config.toml
horizontal_flip = true
targets = ["family"]
orthogonalizer = "polar_express"
Rows from block 8 of a small image classifier, named by matrix and row number. Each number is 128 + 24 x the weight over its row's rms, rounded and kept within 0 to 255. All counts start at 0. Numbers have three digits each.
After each channel's rows are labels from the 100 images, of 14848, where the channel reaches its highest value: "responds to" is what is common among them. Only what is clearly more common there than usual is listed. The data: photos of arthropod specimens (BIOSCAN-5M). In brackets: how many of the 100, against the usual share in percent.
# conv: 3x3 conv (model.blocks.8.conv.weight, 192x192x3x3, each kernel summed), inputs 0-95

conv.112:132127113123125118117126128009121142082124199127131134124142133127130130129118118118126134137125106143168146144120123127126125128127126131123142129106147151128129111122128116131073085122158129122133122128131138113131197121132161115226131126106128125131111128129117152128147137129122116131
responds to: order Coleoptera (72 vs 16.8)

conv.14:132100121129152135134134131133120125129127131132143120169128128098135130130132133173126146074121138165134140129128032126112104132143103134130124129131131115128128096133126131127151125123119129129120124132164121193132140114128127114111063139128129128159126127135124128123081255084127117128
responds to: order Lepidoptera (71 vs 7.3)

conv.141:105134128132132104145067123130130150066138117126128126167122092122179118122125119126134146123127129119126135130147117230129164130177125127126110125151124139125130124124130145134115146116132123124073109128126072125132069140166154124129124126128127127131102106187124111126165134114098189126
responds to: order Hymenoptera (88 vs 20.4); family Figitidae (31 vs 1.3)

conv.137:127139159130109128129112136128129111119127150159120127129138131117157134118129094119120146121130122114138130130109125128131143108166125133134128147122122136213125129102169123159134125123123110118080116127134158126110136160133127141113127115128135135087131049154122113128166136139128025128
responds to: order Coleoptera (41 vs 16.8)

conv.28:116124128131130123126022127131157125077017124143141129124131124140132124095133129129129119145131140101111041098135087128116133127122243127098103124147125126107168138125139128085130106157123114134142130106126131119125118130128165136131171142129130124114136130122128095125121128153129137124
responds to: order Coleoptera (61 vs 16.8)

conv.172:145134130132146132138120120116133108131097128132121131150151132128129147122119127130250161128137202131137124128122127142120144113139127129167126107126129144125128125101145130138159135132140127120139088125127126096214098158128119131139148125129125117131128146140133126129124125131157084099
responds to: order Hymenoptera (49 vs 20.4)

conv.175:125130102126160117125135124125099136126127130156126149135114135117137124166128100188127132128125146120128126126109119143132131143132126138190126104114123137140160119128128117127117131165130125129136128127163150170130131118113111098082098130116149126133153129121127104129186094123142137127
responds to: order Hemiptera (45 vs 11.3); order Lepidoptera (32 vs 7.3)

conv.59:160132128126122127132139124073122131156125127113128127131134126137125139112127157131151174153130131129167129126131094136123122119140125131137127125124130119135147125120149128131131144129127100127132145129131075119138123146042128132145144127140130124000121182127124130131133168150127136129
responds to: order Hymenoptera (63 vs 20.4)

conv.159:148123135129125127109148131114128131127139141103129128168128125102124160168128098131133137139126107110146125130129124127130153129145130129128130127129139135123137131141134126150123095136119119127127132127158125123133130118086128120143055106131125146132133130122126114132130122255126136121
responds to: order Lepidoptera (58 vs 7.3)

conv.31:097154109131128127126134128126130137115129130122132125108126159135157121138123127107130123120127099128135131128129142118136154124128127126125155127109117109124123140129121131136218031105130084115133146139129255165101120134136145135063128130131152125071116138125134126123180144128114132129
responds to: order Diptera (88 vs 30.7); family Drosophilidae (36 vs 1.3)

conv.11:135129115129127124135131125139130089130128127128169128138128128131129145126133127054134126125129126211129129128132105151132167211121119159133131210174110130222121122133124130109128127131126132199203162128154127135157036122140128178099122130124128151134131135124160127111115129124124145128
responds to: order Coleoptera (43 vs 16.8)

conv.4:126126128127102118128115151105130138091096103163131124123115124151134142129126117110129102126143126131127078127132127132131156136128118121124122134138125126127124126072121126120136118151129074190127123129125122151136073136123137145127139123128113114101125130120123127084129125161181121129
responds to: order Hymenoptera (86 vs 20.4); family Ichneumonidae (40 vs 1.3)

conv.49:146133114147124124122142125088133134100131137125156199141129117151089141128124138137113139129135127124135117129117134170139096110077134128180131133126125125135124132125147159143029141075127105112121121129118125145196138048092101132116133132132127119168111091124133159120128124143153128166
responds to: order Coleoptera (93 vs 16.8); family Nitidulidae (26 vs 0.5)

conv.140:123135164133121090127129124135125142132124121123128169134123129122128116125124057126127128130137190113180135128127087141110131119132130128134121126064121165127154119117181134135157127134129117120127130131126132118155139131128130129110133117125126126123122124122150121124113127135124123123
responds to: order Hemiptera (40 vs 11.3)

conv.16:126133132132128127124132131137131122129130103128135127110132127129126127121117076138128125127126141111130127132128122129125103113121124127133130118110146128100130124135138127121131120126125123098112107126131142152255176129160126130143166107125136151145127128121133137133112123122128125132
responds to: order Coleoptera (99 vs 16.8); family Coccinellidae (48 vs 1.2)

conv.122:131123121124131113110130122125139132132125127163147122115127097130120117131130130114255070112176134122135123130136126132104111156127133123139138114144090107131131118177145127140139142126130127126149138090138196131041145121136124152120128131149127128149130129182122140118156154130141101132
responds to: order Coleoptera (64 vs 16.8); family Coccinellidae (26 vs 1.2)

conv.7:160123121131145125129111010132134131113120091134182130128130131125135156122134156123130092135129092139127161134131114159107127116071128125099129111154148113123132093138122139129108147127132255125130122128120129133087131144133130123127141134127120133121122145137128127106124128128195168136
responds to: family Milichiidae (35 vs 1.4)

conv.19:132130137132129130116133151121127124129148130129139129153135123123129128121123119133192132132124142134130232127128134134107194068172125140134123123110130136138129130157132127129133116127129130117132131125133138134099154123129140128124130134132128141123129121131106114132145149253127000131
responds to: order Hymenoptera (64 vs 20.4); family Platygastridae (33 vs 1.4)

conv.115:137127129131120125119127132119111121128122144131128133122134120122066122128124130125128118136129117117125123128115132134152255120124128129127111114130136133115125133128125124129140134117128126126130098134126138126117130125113136137137137128131135031113131131121129124122123124084126092118
responds to: order Hymenoptera (54 vs 20.4); family Ichneumonidae (28 vs 1.3)

conv.114:104169130117130088122129132129098129125134131073116129143128125126119130116125138119128125132131147158130126105109121128146132097131128131134126151139115120130139130127122127120139125108132122117126151126113125123131110123141128130122120129134118109133144126115114139145131129128128120133
responds to: order Hymenoptera (83 vs 20.4); family Ichneumonidae (47 vs 1.3)

conv.61:102213137131133125144149129132129125096114121114125137178132140131122139159130095184130065100130121126127118134120129164086118119140128110190122119136120125125129131171114084118091169126124139127133153128114136137130172144139132130229235130132121119129130132068134203130124122134130150130
responds to: order Hymenoptera (75 vs 20.4); family Ichneumonidae (31 vs 1.3)

conv.102:125162101114094134131138168151137133118128131208127117092134113086124133111134111135124126105131109140116129134131130123098116109151200128123127085118108127128139122131127115135117081120127125133120128118114109106122125128132123124129101164131146098115143127152174121128137155104128107120
responds to: order Coleoptera (69 vs 16.8)

conv.60:255123128126120129126131122136204121128134128125129136130147129116096131123128117131127132129126133093135121128125114128127020142140088124129131072118135149128129136128135129119126119073127126127112110126116102165159139133127150133132115133121127151125131125134129143150131139151132148132
responds to: order Diptera (63 vs 30.7); family Milichiidae (35 vs 1.4)

conv.105:114122104153118127154145119141146182128149130104135127125133126133128128126138135133126128117184132127118128124158150131133116151122122116090111135252130133144030128120127131130156123104129174154123134125127137119036117150193142129122123126126126105043109126142127132128126110129125103114
responds to: order Hemiptera (64 vs 11.3)

conv.9:163118125140116129123122255127129139198129130148128128138132121126127135129133121126137125129140178130127128129128125135130134137126132195126125144118125127121132128128129127127128198130121125114126146120127107128125103125126131116121129127127126134124115128125128124128131130121124130128
responds to: order Coleoptera (94 vs 16.8); family Coccinellidae (80 vs 1.2)

conv.94:100103131125130132120130131161120122131111125119073126135122131090128124125124137096129114126123127124165133127108099132132125148125125129125135127072128116134163094127124128114138127123101047131143083118181131128131121078136133127127074127120128137218117129150059132112155117118135153132
responds to: order Lepidoptera (25 vs 7.3)

conv.51:131132136162140123127203127162207128220124131108125121153123142149135160121127109129149197136126075131142123127129135127123145178168154124135125102129121151128077126110128122118100107124123104134117106122124125145131131139153129129123067123116117113127128128127139134129137126139124111129
responds to: order Coleoptera (38 vs 16.8); family Coccinellidae (28 vs 1.2)

conv.56:183150139128122127125169106119116118173131128145122145129003127127128137128126105129127133125104236144136129127124128128088130103121108125120144117164091125129131146115133128125116134140129117131132214155162158209138141122106075138126124122132132139142161127130129132128112121142139116119
responds to: order Diptera (62 vs 30.7); family Sphaeroceridae (35 vs 1.3)

conv.126:143130137138131119114051091120130173091117136182125135110131109132121146145137141132117137120137126123134126128170141130108144127134128132111110149249134131125136130122154129130126150137137182149108121121132131141125129113113126111123030113142130126124122126131128127142127101170125104129
responds to: order Hemiptera (63 vs 11.3)

conv.151:071117112128134126114176115112132121045123121128139187119134128126129127128129130129103136123130130132126119138128127138130129112128135130128102164145143128131108133133196117126129118124078134130128116144129117156216140117129126130132122126143132143126120133129128103138125133123195129142
responds to: family Milichiidae (25 vs 1.4)

conv.189:108128129126148128128153122120133132148125143134136128129104106130132123130124130148143130159140189105132123125129107129120092142146131128130144126239129137132134123125129121123135126156129127116130112132162145152133131227105132109107162127148132154136135129177162137123124119114130135128
responds to: order Hemiptera (82 vs 11.3); family Cicadellidae (26 vs 1.1)

conv.98:135125143129128129126126133127126099126132126126128125126121125131126127124129121119122125128133126135138110131125124129167129133127119127129138124122119244128123129129128128120104094136128123132128136140128130135143128125131124129094128126126125131123123129127140115126129126125129130128
responds to: order Hemiptera (83 vs 11.3)

conv.2:088147129126127133108116111049125109132129128132165133122128114149118127130179123132117123129128132112134141119135123132115159127158123141128128087084145129132117127124130132114129135130129151169129117103128125112143168128150122194128131125126129110122130108111119110135120127140167122130
responds to: order Coleoptera (55 vs 16.8)

conv.130:138127107132133180128109124120114150128111130126131127118127128131129122154127126187131115134133084057123117126133122106148119136158130128124128130126128162156130093122133125174127131084130123141129109124124121135103228145157128142091130126124128127121107122135126130098126148169127132104
responds to: order Hemiptera (31 vs 11.3)

conv.190:055126119132125129072124136120120130115123130169127121114137136128156129126125123120165119130130129184119138129119124138061110173126129126130129128106110153107095112152125124169143122118128170121138125137127119123139138123142117112122129129137129124132119120166158119118113138144136171127
responds to: order Hymenoptera (53 vs 20.4)

conv.58:124128092129141123107185122153123146120141129104114131138124176089121146157125110137125124131123132119202123129123125130127132067127128125139113103165123139122123129129120126166129122115127162120081119128182119163091114119106139136116126106127124129125113126120133098105153140144129127128
responds to: order Lepidoptera (45 vs 7.3)

conv.164:052129108123131165120058102142116132137151143124123165137125150126149118141129131137135126127109129131080127128139126154153099133157096153118121127127131157134125125131207141116123189135126127125121170130131194147159123142186113150133061074131124138141135137131161127140091103138152126185
responds to: order Hemiptera (28 vs 11.3)

conv.153:064135118129140126130101133127130127148136135131124126128133110129134123127132119127125124124127118124126132129108144133126146144123130129128113126131127128123135217133121123124133109130120092128126255135117132144117163131119128150128113124129131093124093125131131128146118125128116126130
responds to: order Psocodea (41 vs 3.7); family Lepidopsocidae (28 vs 1.4)

conv.83:128127130121128255146108136124127125124126122132128127134130128135146134127126128129128090123145121098133131126130128131117128136131126131130131122130099157130153150131127124129077128127127118123128169129129144128131123178255127150140125095126126127127168133129128130129123139101127131124
responds to: order Hymenoptera (89 vs 20.4); family Figitidae (55 vs 1.3); family Diapriidae (27 vs 1.3)

conv.87:148137129127124131124101106094111135099139126131131125091117124133128112125237131132127117120130128104134107121108107128133131212129143129131124157138119128147157117107123121126125128131128132184133113110117129111107130124084121122129065130127136115127139138125130118128125129117122027141
responds to: order Diptera (75 vs 30.7); family Milichiidae (31 vs 1.4)

conv.64:124161217145125128124151115178089131128125104126126120138126135128131133115255108131162154127127132133124103133128129131137138130125127127132135132118099141127131133195124130179152132126132132103129148111115143133116110128127119102127126128128131147122146115129145126116131148144127115134
responds to: order Hemiptera (64 vs 11.3); family Aleyrodidae (44 vs 1.1)

conv.67:126134045125129148127090126120131135046124139131126129144117126113157128178123106129127138126131094158129142129122130127129151135129127124131141134234091124133134131037129128126023132139083129102128119133121148156109127143133105137166116129132131117129146130135126126128130112158131130116
responds to: order Psocodea (38 vs 3.7)

conv.25:131130142127124144185122088135129121232183134107121126137129129121127131103144146126127120190134119170126128122124154127151143115115129130130131125119138122128127127132118120127140137124128149130127118125078166107039207120076128130141126138133125132127137125139141152154143089137126134111
responds to: order Diptera (100 vs 30.7); family Milichiidae (30 vs 1.4)

conv.75:069134161127129128145131093121121130141119127096124129128127144118122119112126128140128130124151126123124105129144126136112133124126127124223127128129127134120124131130131120099038134088141137130096131146083113111117117085133131120123116139076132113134134117124132126158132127132122206120
responds to: order Hymenoptera (74 vs 20.4); family Ichneumonidae (30 vs 1.3)

conv.48:137126119120124129124129148153125121126151132106120130121147126136138115106128122094116119103098117053129127128135148129126122144129127130135127144123140123132129131129126122124125118130126106136131129098114115152162149187132152131128126118127126120085140124123129137141112120149134134138
responds to: order Diptera (94 vs 30.7)

conv.127:142122132109129131159136129127129068145135119121122131129119127105126149127125127131123124140129115255130134129125128129131110058116150128122132103127129127132131128127128116130127119129123133127127102103130120117126130123145128129118120127124129131127136127124126127127157137129128128128
responds to: order Coleoptera (55 vs 16.8); order Hemiptera (32 vs 11.3)

conv.6:172114140127123127125127132107168131122136129150129119127126127131125137135134103131123136130116126137126099125126120121128139122171128128140127121255129123124129127139125124129125127113118119210128123107130112086115129123138127117125119150122119128121124120095132123113124135128126134146
responds to: order Hemiptera (79 vs 11.3); family Tropiduchidae (29 vs 0.5)

conv.54:062123131132128132133130126107140150074125118154120142121137126100130135132127177146123082119130109117125138130122124141125128103132137126126112148136136106154129126146131127132127116128190102118131146120121135032102138131110132124104121147126127109097113131160165128129123134126124124122
responds to: order Coleoptera (62 vs 16.8)

conv.36:111129215123120127138113093110140099129090119126123127197125113132129133132125126132123121127125072105127141127136093135179134089134127133138116067110103130125128142130130134121120146142106123152129028133134125134135146130112126161137133118116131076100120128117108137133131122181146121128
responds to: order Hemiptera (49 vs 11.3)

conv.88:120131126127142125070114132132122117134119133127129129126127132128131124143128123129126128132126121097133122128128131152132108091129125134131118122127133128143130127128131129138128125132118129116128139132134123171110122128132127040129125121119131139162130128148131118126200132108124126118
responds to: order Hemiptera (64 vs 11.3); family Ceratocombidae (26 vs 0.6)

conv.85:097127129122134127125035123127120106113106126134129133135151128135137112131128140124124149136117129122096135129120115120172128114128130125116118120126126126135129136147126127137137132129120122109174132136116126103056105135171122219134197151133125120123133127128127148125108128124130144127
responds to: family Drosophilidae (42 vs 1.3)

conv.34:133126128128127129130128129128128128128130128126127128129128129128126130126128117115126127128128131127127131128129128129120127139113128129132127128127125128126127127126128128128128128127140123132127186127129122128127128129128127127127130129131128127126129127126172128127127125128129145128
responds to: order Hemiptera (70 vs 11.3)

conv.32:108140105129166131130122128255117124127123128125124127131123130106129110129131118054129125146128124125120111130082117127129128125114126130128125119130130146134127127133143131135154129129124125125133133130104168168136134131122129154128128117144127120134126142121119127128122127137139180136
responds to: family Drosophilidae (28 vs 1.3)

conv.109:104127122133134124157125114144113143137119140127122132196135129109124166136135126218129130131115000132128120108126123136178113147113144129139125198120131118132155140125132129129130139137118130119156123109138142124109126112134117156131129114124156090139109122132134132123160129124129097124
responds to: order Coleoptera (47 vs 16.8); family Ptilodactylidae (35 vs 0.8)

conv.186:114123132119127129118100125147129092162134157125126121129157122113126132129121119130131118142129144129126131130120087127128244134127127128126130127127142127129059128174127128125129148128147128146127047131127135113135113076128130142112128135136103131131109135122125128173128130128129145136
responds to: order Diptera (71 vs 30.7); family Limoniidae (27 vs 1.3)

conv.169:126128145138129141141113080141129116128139077125129133129100122139140124131143133127131137131135118124099127117130122118132103133145128130127124162131130132118123127153130115095132128148115132174126105088132111132129059137138107128183130126121125123134132127140134111145129131122133127161
responds to: order Hymenoptera (44 vs 20.4); class Arachnida (32 vs 4); family Trichogrammatidae (25 vs 1.2)

conv.68:143118125130129132137135130136128116135098135116132142113115116167108098126111181114119133111110125106122115124214116139131127119114173117138127112133175139120136059037117111121105107103132129129167109126124130115123135180192184138130121126104122126128085138136133131130107128127123119128
responds to: order Hymenoptera (53 vs 20.4); family Figitidae (32 vs 1.3)

conv.84:133128157123122111164131130192146128108203127119125127138158133117131120127120117127127124146118050129123127128138207131255124127140122127130126097129133129132134126121113133132217128130106103125122112119128185134127164129102127156131080119125134127055132126128134138143135117125127129123
responds to: order Diptera (99 vs 30.7); family Drosophilidae (29 vs 1.3); family Muscidae (26 vs 1.2)

conv.178:223129130127132129128118196168128118182129101129128111134124139155127130128120128118123145132124136124127112124132122126132100217210154158131136127132089130136126129101127124135130117152134088128128114130132126131144134158138127133126129128108128127128126206122127133122135157160128125129
responds to: order Hymenoptera (44 vs 20.4)

conv.144:123106088125127101094111126105089124150119126128125135106142124125140122128147125128126128130126132135162120130123126114129129136124094129129140124137130128124123132130127128132113147127128158126135120128142125140137106134139111128107127129131129127131110129118132133125153182134121132125
responds to: order Hemiptera (66 vs 11.3)

conv.46:129132133129129127130053124076133089141126125061124130121124130127131129135129113133128142138129120119210160130096118129130127128139124127130127122135131138127133128126129128099118138130126139139125112118144089114161124073126128115154159140128098124141198126132130130156127128129145120125
responds to: order Lepidoptera (53 vs 7.3)

conv.187:176132116132140125120151092128140141169112134136134123146127136131125121097133128125127164255129132120142158128124119092126088134127124122135140125126160114127139125123127148141129131121165136174127114116124104143128156101131136118133097130130127124130126125122121122125129128122139128133
responds to: order Diptera (99 vs 30.7); family Milichiidae (68 vs 1.4)

conv.80:131125124130128128079118112126122126121103129144130156120114125163126122126116130129123127120130136131130111125149144128130115142120136130126140150122128127127115125121151128142000116114130148127131147061122109133096097134127133125129098149125125124135125128124148135052127091139127122123
responds to: order Hymenoptera (84 vs 20.4); family Figitidae (26 vs 1.3)

conv.160:123133128122132127150107154113123133125136131128128146078125124129147131133129191123126130128128126133128127128107128127123106129133130129127124126110127129128135124124132127131129149125130148128129126127128130115164103151140128129124115128126129126128128124126126118127120131127138144113
responds to: order Hymenoptera (43 vs 20.4); family Cecidomyiidae (25 vs 1.3)

conv.30:124129131135164111154155120137129115046111124127116134116124113124134123119130107135138145127132132100127127130112111115110081136127130128128127121150124129121102139127131128137123114117149126104126129131121096170137137123119125117128134130128128124116130130135146127097122125135140125109
responds to: order Psocodea (27 vs 3.7)

conv.79:124125128125130124131114124138121115109116114095140132119090147124148137120134122130130142155126117066124128130129130129142128123130128130127116113104167190115127129130132127122141143100116174133122127128121154135172162155133126108171128135084128138134131126122132132118113114135132121135
responds to: order Coleoptera (40 vs 16.8)

conv.42:067174128128127131119110130132136118149024124125130124115130061129123136129128178123127153106076137122156132128111075123131114145129123137128127121122127129129127067122115128123131146128149117128130145100171179132155174138150127129129155119147131131132129130131129152109131117126125065114
responds to: family Drosophilidae (36 vs 1.3)

conv.50:129127129129129116130151126135096131189126129124127127128127129132128097128132117122130133130128084129096128128127126128000129136128127119126128132129133128127175149142131127128246255128093120129127128128124105142128134128130120126171120125132129133129126130129128128129129129135128135128
responds to: order Coleoptera (89 vs 16.8); family Coccinellidae (42 vs 1.2); family Chrysomelidae (35 vs 1.4)

conv.161:114094126123128130126167130102133123124113140134157120126127133140140122120126118131128048100128118125129129141137119130156128109093123125130130135111126118127133122104133154129099128141116184131135121148126129125246155130125143091114118125132127127129127128125125124128129130124128112130
responds to: class Collembola (33 vs 1.9)

conv.53:141137125165130128109069123140163137123150119126121130142128126129128130127129154130128118127128122085126122129175130127128121127133140128128129121129124147152130137108131122130121109127127107038128128126128128131151098144255145135126120134125131174153121132128127129128121120137124120124
responds to: order Hymenoptera (91 vs 20.4); family Diapriidae (36 vs 1.3); family Figitidae (36 vs 1.3)

conv.45:127128140097123128118126143148150122133129127014133132131132123118125137123126114129125092098128141130137221082129136125025163129218129125124125124141094121129129176125123126132166080098121121128122136165129091140109137099101128159112102135168124140126131154129127093143155188136126126196
responds to: order Lepidoptera (78 vs 7.3)

conv.52:126135255129129122165141130114134136131133131128126135141143129136134115129106131138131134136127136106153124122132149126123128143132124128144131126084139131101179128131128134104121140131135124135091025129139129189175078148139127128098133124123138134129125127106144123128128137111127106128
responds to: order Lepidoptera (33 vs 7.3)

conv.136:115126136128130126123119109107105132171138125127127127139165128125122104127108130000128134158126128164128124108129131128132126118129133129122126131139130121121105127127122126126109126127134139126127118116116137117116125117012138122106134132129090136129126126136128124105104128128129130128
responds to: order Diptera (100 vs 30.7); family Anthomyiidae (32 vs 0.8); family Muscidae (31 vs 1.2)

conv.37:128152126127143121125129120173129126128122131135127131120126149119122131151128125118128134128135128127112128127128115158188159139106118127148090129131121143144122125126128131146106129128128119118108120129157151109128117123128129105128126121129125128200113106121131127066124115134128096128
responds to: family Limoniidae (33 vs 1.3)