{"hidden_act": "relu", "padding_mode": "replicate", "loss": "cross_entropy"}
Rows from block 4 of a small image classifier, named by matrix and row number. Each number is 500 + 50 x the weight over its row's rms, rounded and kept within 0 to 999. All counts start at 0. Numbers have three digits each.
After each channel's rows are labels from the 100 images, of 14848, where the channel reaches its highest value: "top examples" is what is common among them; "colour at peak" is the nearest of a few named colours to the mean colour under the peak. Only what is clearly more common there than usual is listed. The data: photos of arthropod specimens (BIOSCAN-5M). In brackets: how many of the 100, against the usual share in percent.
# conv: 3x3 conv (model.blocks.4.conv.weight, 112x112x3x3, each kernel summed), inputs 0-55

conv.41:417509502498522489246473503506484487528477530500487503405507476479543506504496500410508462451475575488540532517500429498589553739507658499506489496520499501516495532510
top examples: order Hymenoptera (62 vs 20.4)
colour at peak: grey (50 vs 8.9)

conv.44:400467501496475488390492496488502480472501505454475496501456496499486448476477498632498493524481564502488484497495462485454548558426620531543506517609488498487508508501
top examples: order Hemiptera (43 vs 11.3)
colour at peak: grey (37 vs 8.9)

conv.33:542495584499493430498505490509504530448622518515487429510483505488504514489491497510472541514491499513534518496588572501390426544513483445499501511498506476496468495501
top examples: order Hemiptera (52 vs 11.3)
colour at peak: grey (28 vs 8.9)

conv.80:512493480498609675546450507452552546542486480488448400496495495517487520499448539505524480499477459508517483588484445499516511497557515501503585523468391511484566507529
top examples: order Lepidoptera (36 vs 7.3)
colour at peak: grey (51 vs 8.9); brown (38 vs 2.6)

conv.13:504492509435495666595514500507500521538503554504487368528520499512531511496492468425403493509489522505486491612515578497514520471502742506503537480514537499506498505483
top examples: order Lepidoptera (47 vs 7.3)
colour at peak: grey (41 vs 8.9)

conv.20:479493506461493488530501506573500526503511509503500410538510525540510501512510534488488494553531487500523497524513537498512497486495515497402496283500503501514513500479
top examples: order Coleoptera (37 vs 16.8); order Lepidoptera (32 vs 7.3)
colour at peak: brown (47 vs 2.6); grey (35 vs 8.9)

conv.45:424504422484483499441492526289441698445454538498488634476483504463537504479494543496545515549496473423422507474437444500459496554485506427496459579506517493463556467428
top examples: order Hymenoptera (78 vs 20.4); family Pteromalidae (26 vs 1)
colour at peak: grey (45 vs 8.9)

conv.32:502498409494480504523502500462473520497503496458430413526496607455519522545512544530406482490500605513528514490577462508489481476479397472511448496538486499490439484509
top examples: order Coleoptera (83 vs 16.8); family Coccinellidae (57 vs 1.2)
colour at peak: grey (38 vs 8.9)

conv.66:600477494526504481421488503595490543494499550501693472688502607501493518490508506591530543486499503497519534497531658505539458414521519487477474500530498503512498530472
top examples: order Hemiptera (42 vs 11.3); family Cicadellidae (25 vs 1.1)
colour at peak: grey (35 vs 8.9)

conv.92:481521539484506523461502544495491490485498497443517491481499501539483565485481528550491421497503492507472483524431499556499497487494505483523452405586460538487484499513
top examples: order Coleoptera (50 vs 16.8); family Coccinellidae (27 vs 1.2)
colour at peak: brown (30 vs 2.6)

conv.74:527515532512519490495511468506471503504469538514464511505511459485683422492437488500505481511482487534417512534473489507481665508518465493492489484498495495475522522611
top examples: order Coleoptera (82 vs 16.8)
colour at peak: brown (64 vs 2.6); grey (33 vs 8.9)

conv.37:467525444481492526615507506371457524530504494498513490520510474509596515499511534512500493551471486506494504566287520517443482523478520435504621508495468497496423494502
top examples: order Lepidoptera (46 vs 7.3)
colour at peak: grey (38 vs 8.9)

conv.17:471517497492500487489505583493497502494500501522487550502515501493495567510447513507509542570444469491536501516291502500470528532518422494502494574499469499469663513574
top examples: order Coleoptera (90 vs 16.8)
colour at peak: grey (32 vs 8.9)

conv.75:553591489501494483490488487526449464512505512510484420489526484492503464485492311436505522497497536500467504502487464499536668506487593473504497518379507474580494492490
top examples: order Coleoptera (47 vs 16.8)
colour at peak: grey (31 vs 8.9)

conv.63:496472494506477501514504499497527439459588504493468583514503486521550491515497483454483502481503517494506531520294493505499308497552527334513496478524503488487545502448
top examples: order Hemiptera (28 vs 11.3); family Drosophilidae (25 vs 1.3)
colour at peak: grey (25 vs 8.9)

conv.47:522461513519484491567535641555531518501495500523484502497527535490535521499505535490478520515530484450455503519672491501495577517510516516438502513499503602497497426517
top examples: order Coleoptera (76 vs 16.8); family Throscidae (28 vs 0.8)
colour at peak: brown (44 vs 2.6)

conv.104:498520490494529506559494516485505502514504502569560500490479513491487619569512480508475478503470557497503500490491300474415685469509505498631503496505604504510493514522
top examples: order Coleoptera (80 vs 16.8)
colour at peak: grey (49 vs 8.9)

conv.38:499504615499508659654495490502494496503540501494517412593554535502606505471500498484500504537518486511492498504465540494457471497530504514492530503489519532455503549457
top examples: order Lepidoptera (42 vs 7.3)
colour at peak: grey (38 vs 8.9)

conv.78:492513481472500493562494491481433595600495489499488498498241535537516520491442513518527508574490511509575475510470495475482508467537470485442535565480498501486542503487
top examples: order Diptera (80 vs 30.7)
colour at peak: grey (64 vs 8.9)

conv.69:490518485498529508542501527502495509526533476660470493500500485500516512515434487505483544501493522504497515512624501489502497488511498512506518491506510501496520454497
top examples: order Hemiptera (49 vs 11.3)
colour at peak: grey (33 vs 8.9)

conv.25:505493441509502351494488502707493507497501505494513671533502470487443509490501465511500580505488411498495501501483484473510463511513489536514500488492498499501505495503
top examples: family Limoniidae (25 vs 1.3)
colour at peak: grey (32 vs 8.9)

conv.36:525496388522492497503495468517492503504560501505550475496486501471516500513496492613503489427537461495475506465451494497365752485479523396503508489538506490524502497515
top examples: order Coleoptera (49 vs 16.8)
colour at peak: grey (53 vs 8.9); brown (32 vs 2.6)

conv.11:504499517547462501441573499497496495496423524500417486476505503465530521501506469514497479566534496500496484508413485496496499522489502496485508330504534490495404528461
top examples: order Diptera (78 vs 30.7)
colour at peak: grey (44 vs 8.9)

conv.89:418498492511515505299503499511612503481484508498502497505507483509484514515517531196491467518462526484437480508420441499616503530478470551507499491503562477471493503522
top examples: order Hymenoptera (59 vs 20.4)
colour at peak: grey (29 vs 8.9)

conv.21:446548504510459510452484490612485518493491569494503550493551586497706493499458539628498499520530512497582502541542500504293580520472504392554496559505502502548530528487
top examples: order Hemiptera (41 vs 11.3)
colour at peak: grey (25 vs 8.9)

conv.49:492503508540523505536502536433517488670528482499506449502506489530462742517504525489513482563497474479493530510429493499503537480520582494501491454497525516531553472478
top examples: order Coleoptera (97 vs 16.8); family Coccinellidae (60 vs 1.2)
colour at peak: brown (52 vs 2.6); grey (27 vs 8.9)

conv.86:489522495451557506501484536513455347617513484504495354496486496488502486502368523443489557490497490487480673479413483499728484540536521537516477530512522499499501498496
top examples: order Hymenoptera (65 vs 20.4)
colour at peak: brown (39 vs 2.6); grey (34 vs 8.9)

conv.70:634509516501524564761499499507481492523510502497619474493503500501483512479495489564504476535502519500496508516362496510453500462482598523496500292502493489482496520502
top examples: order Psocodea (28 vs 3.7)
colour at peak: grey (53 vs 8.9)

conv.97:509504489500511363295498579504629498501531491510518547621495498487452483517393498505511499494516496493497500431490494532517474509473463494648497510480625512478507519469
top examples: order Coleoptera (72 vs 16.8); family Throscidae (39 vs 0.8)
colour at peak: grey (38 vs 8.9)

conv.28:454571491536495467392496496502472458469476501529487517523488505426455498489522495457538526586495585570444504595505463470410695608542544553425509535475522499539507516501
top examples: order Coleoptera (53 vs 16.8); family Coccinellidae (27 vs 1.2)
colour at peak: grey (46 vs 8.9); brown (32 vs 2.6)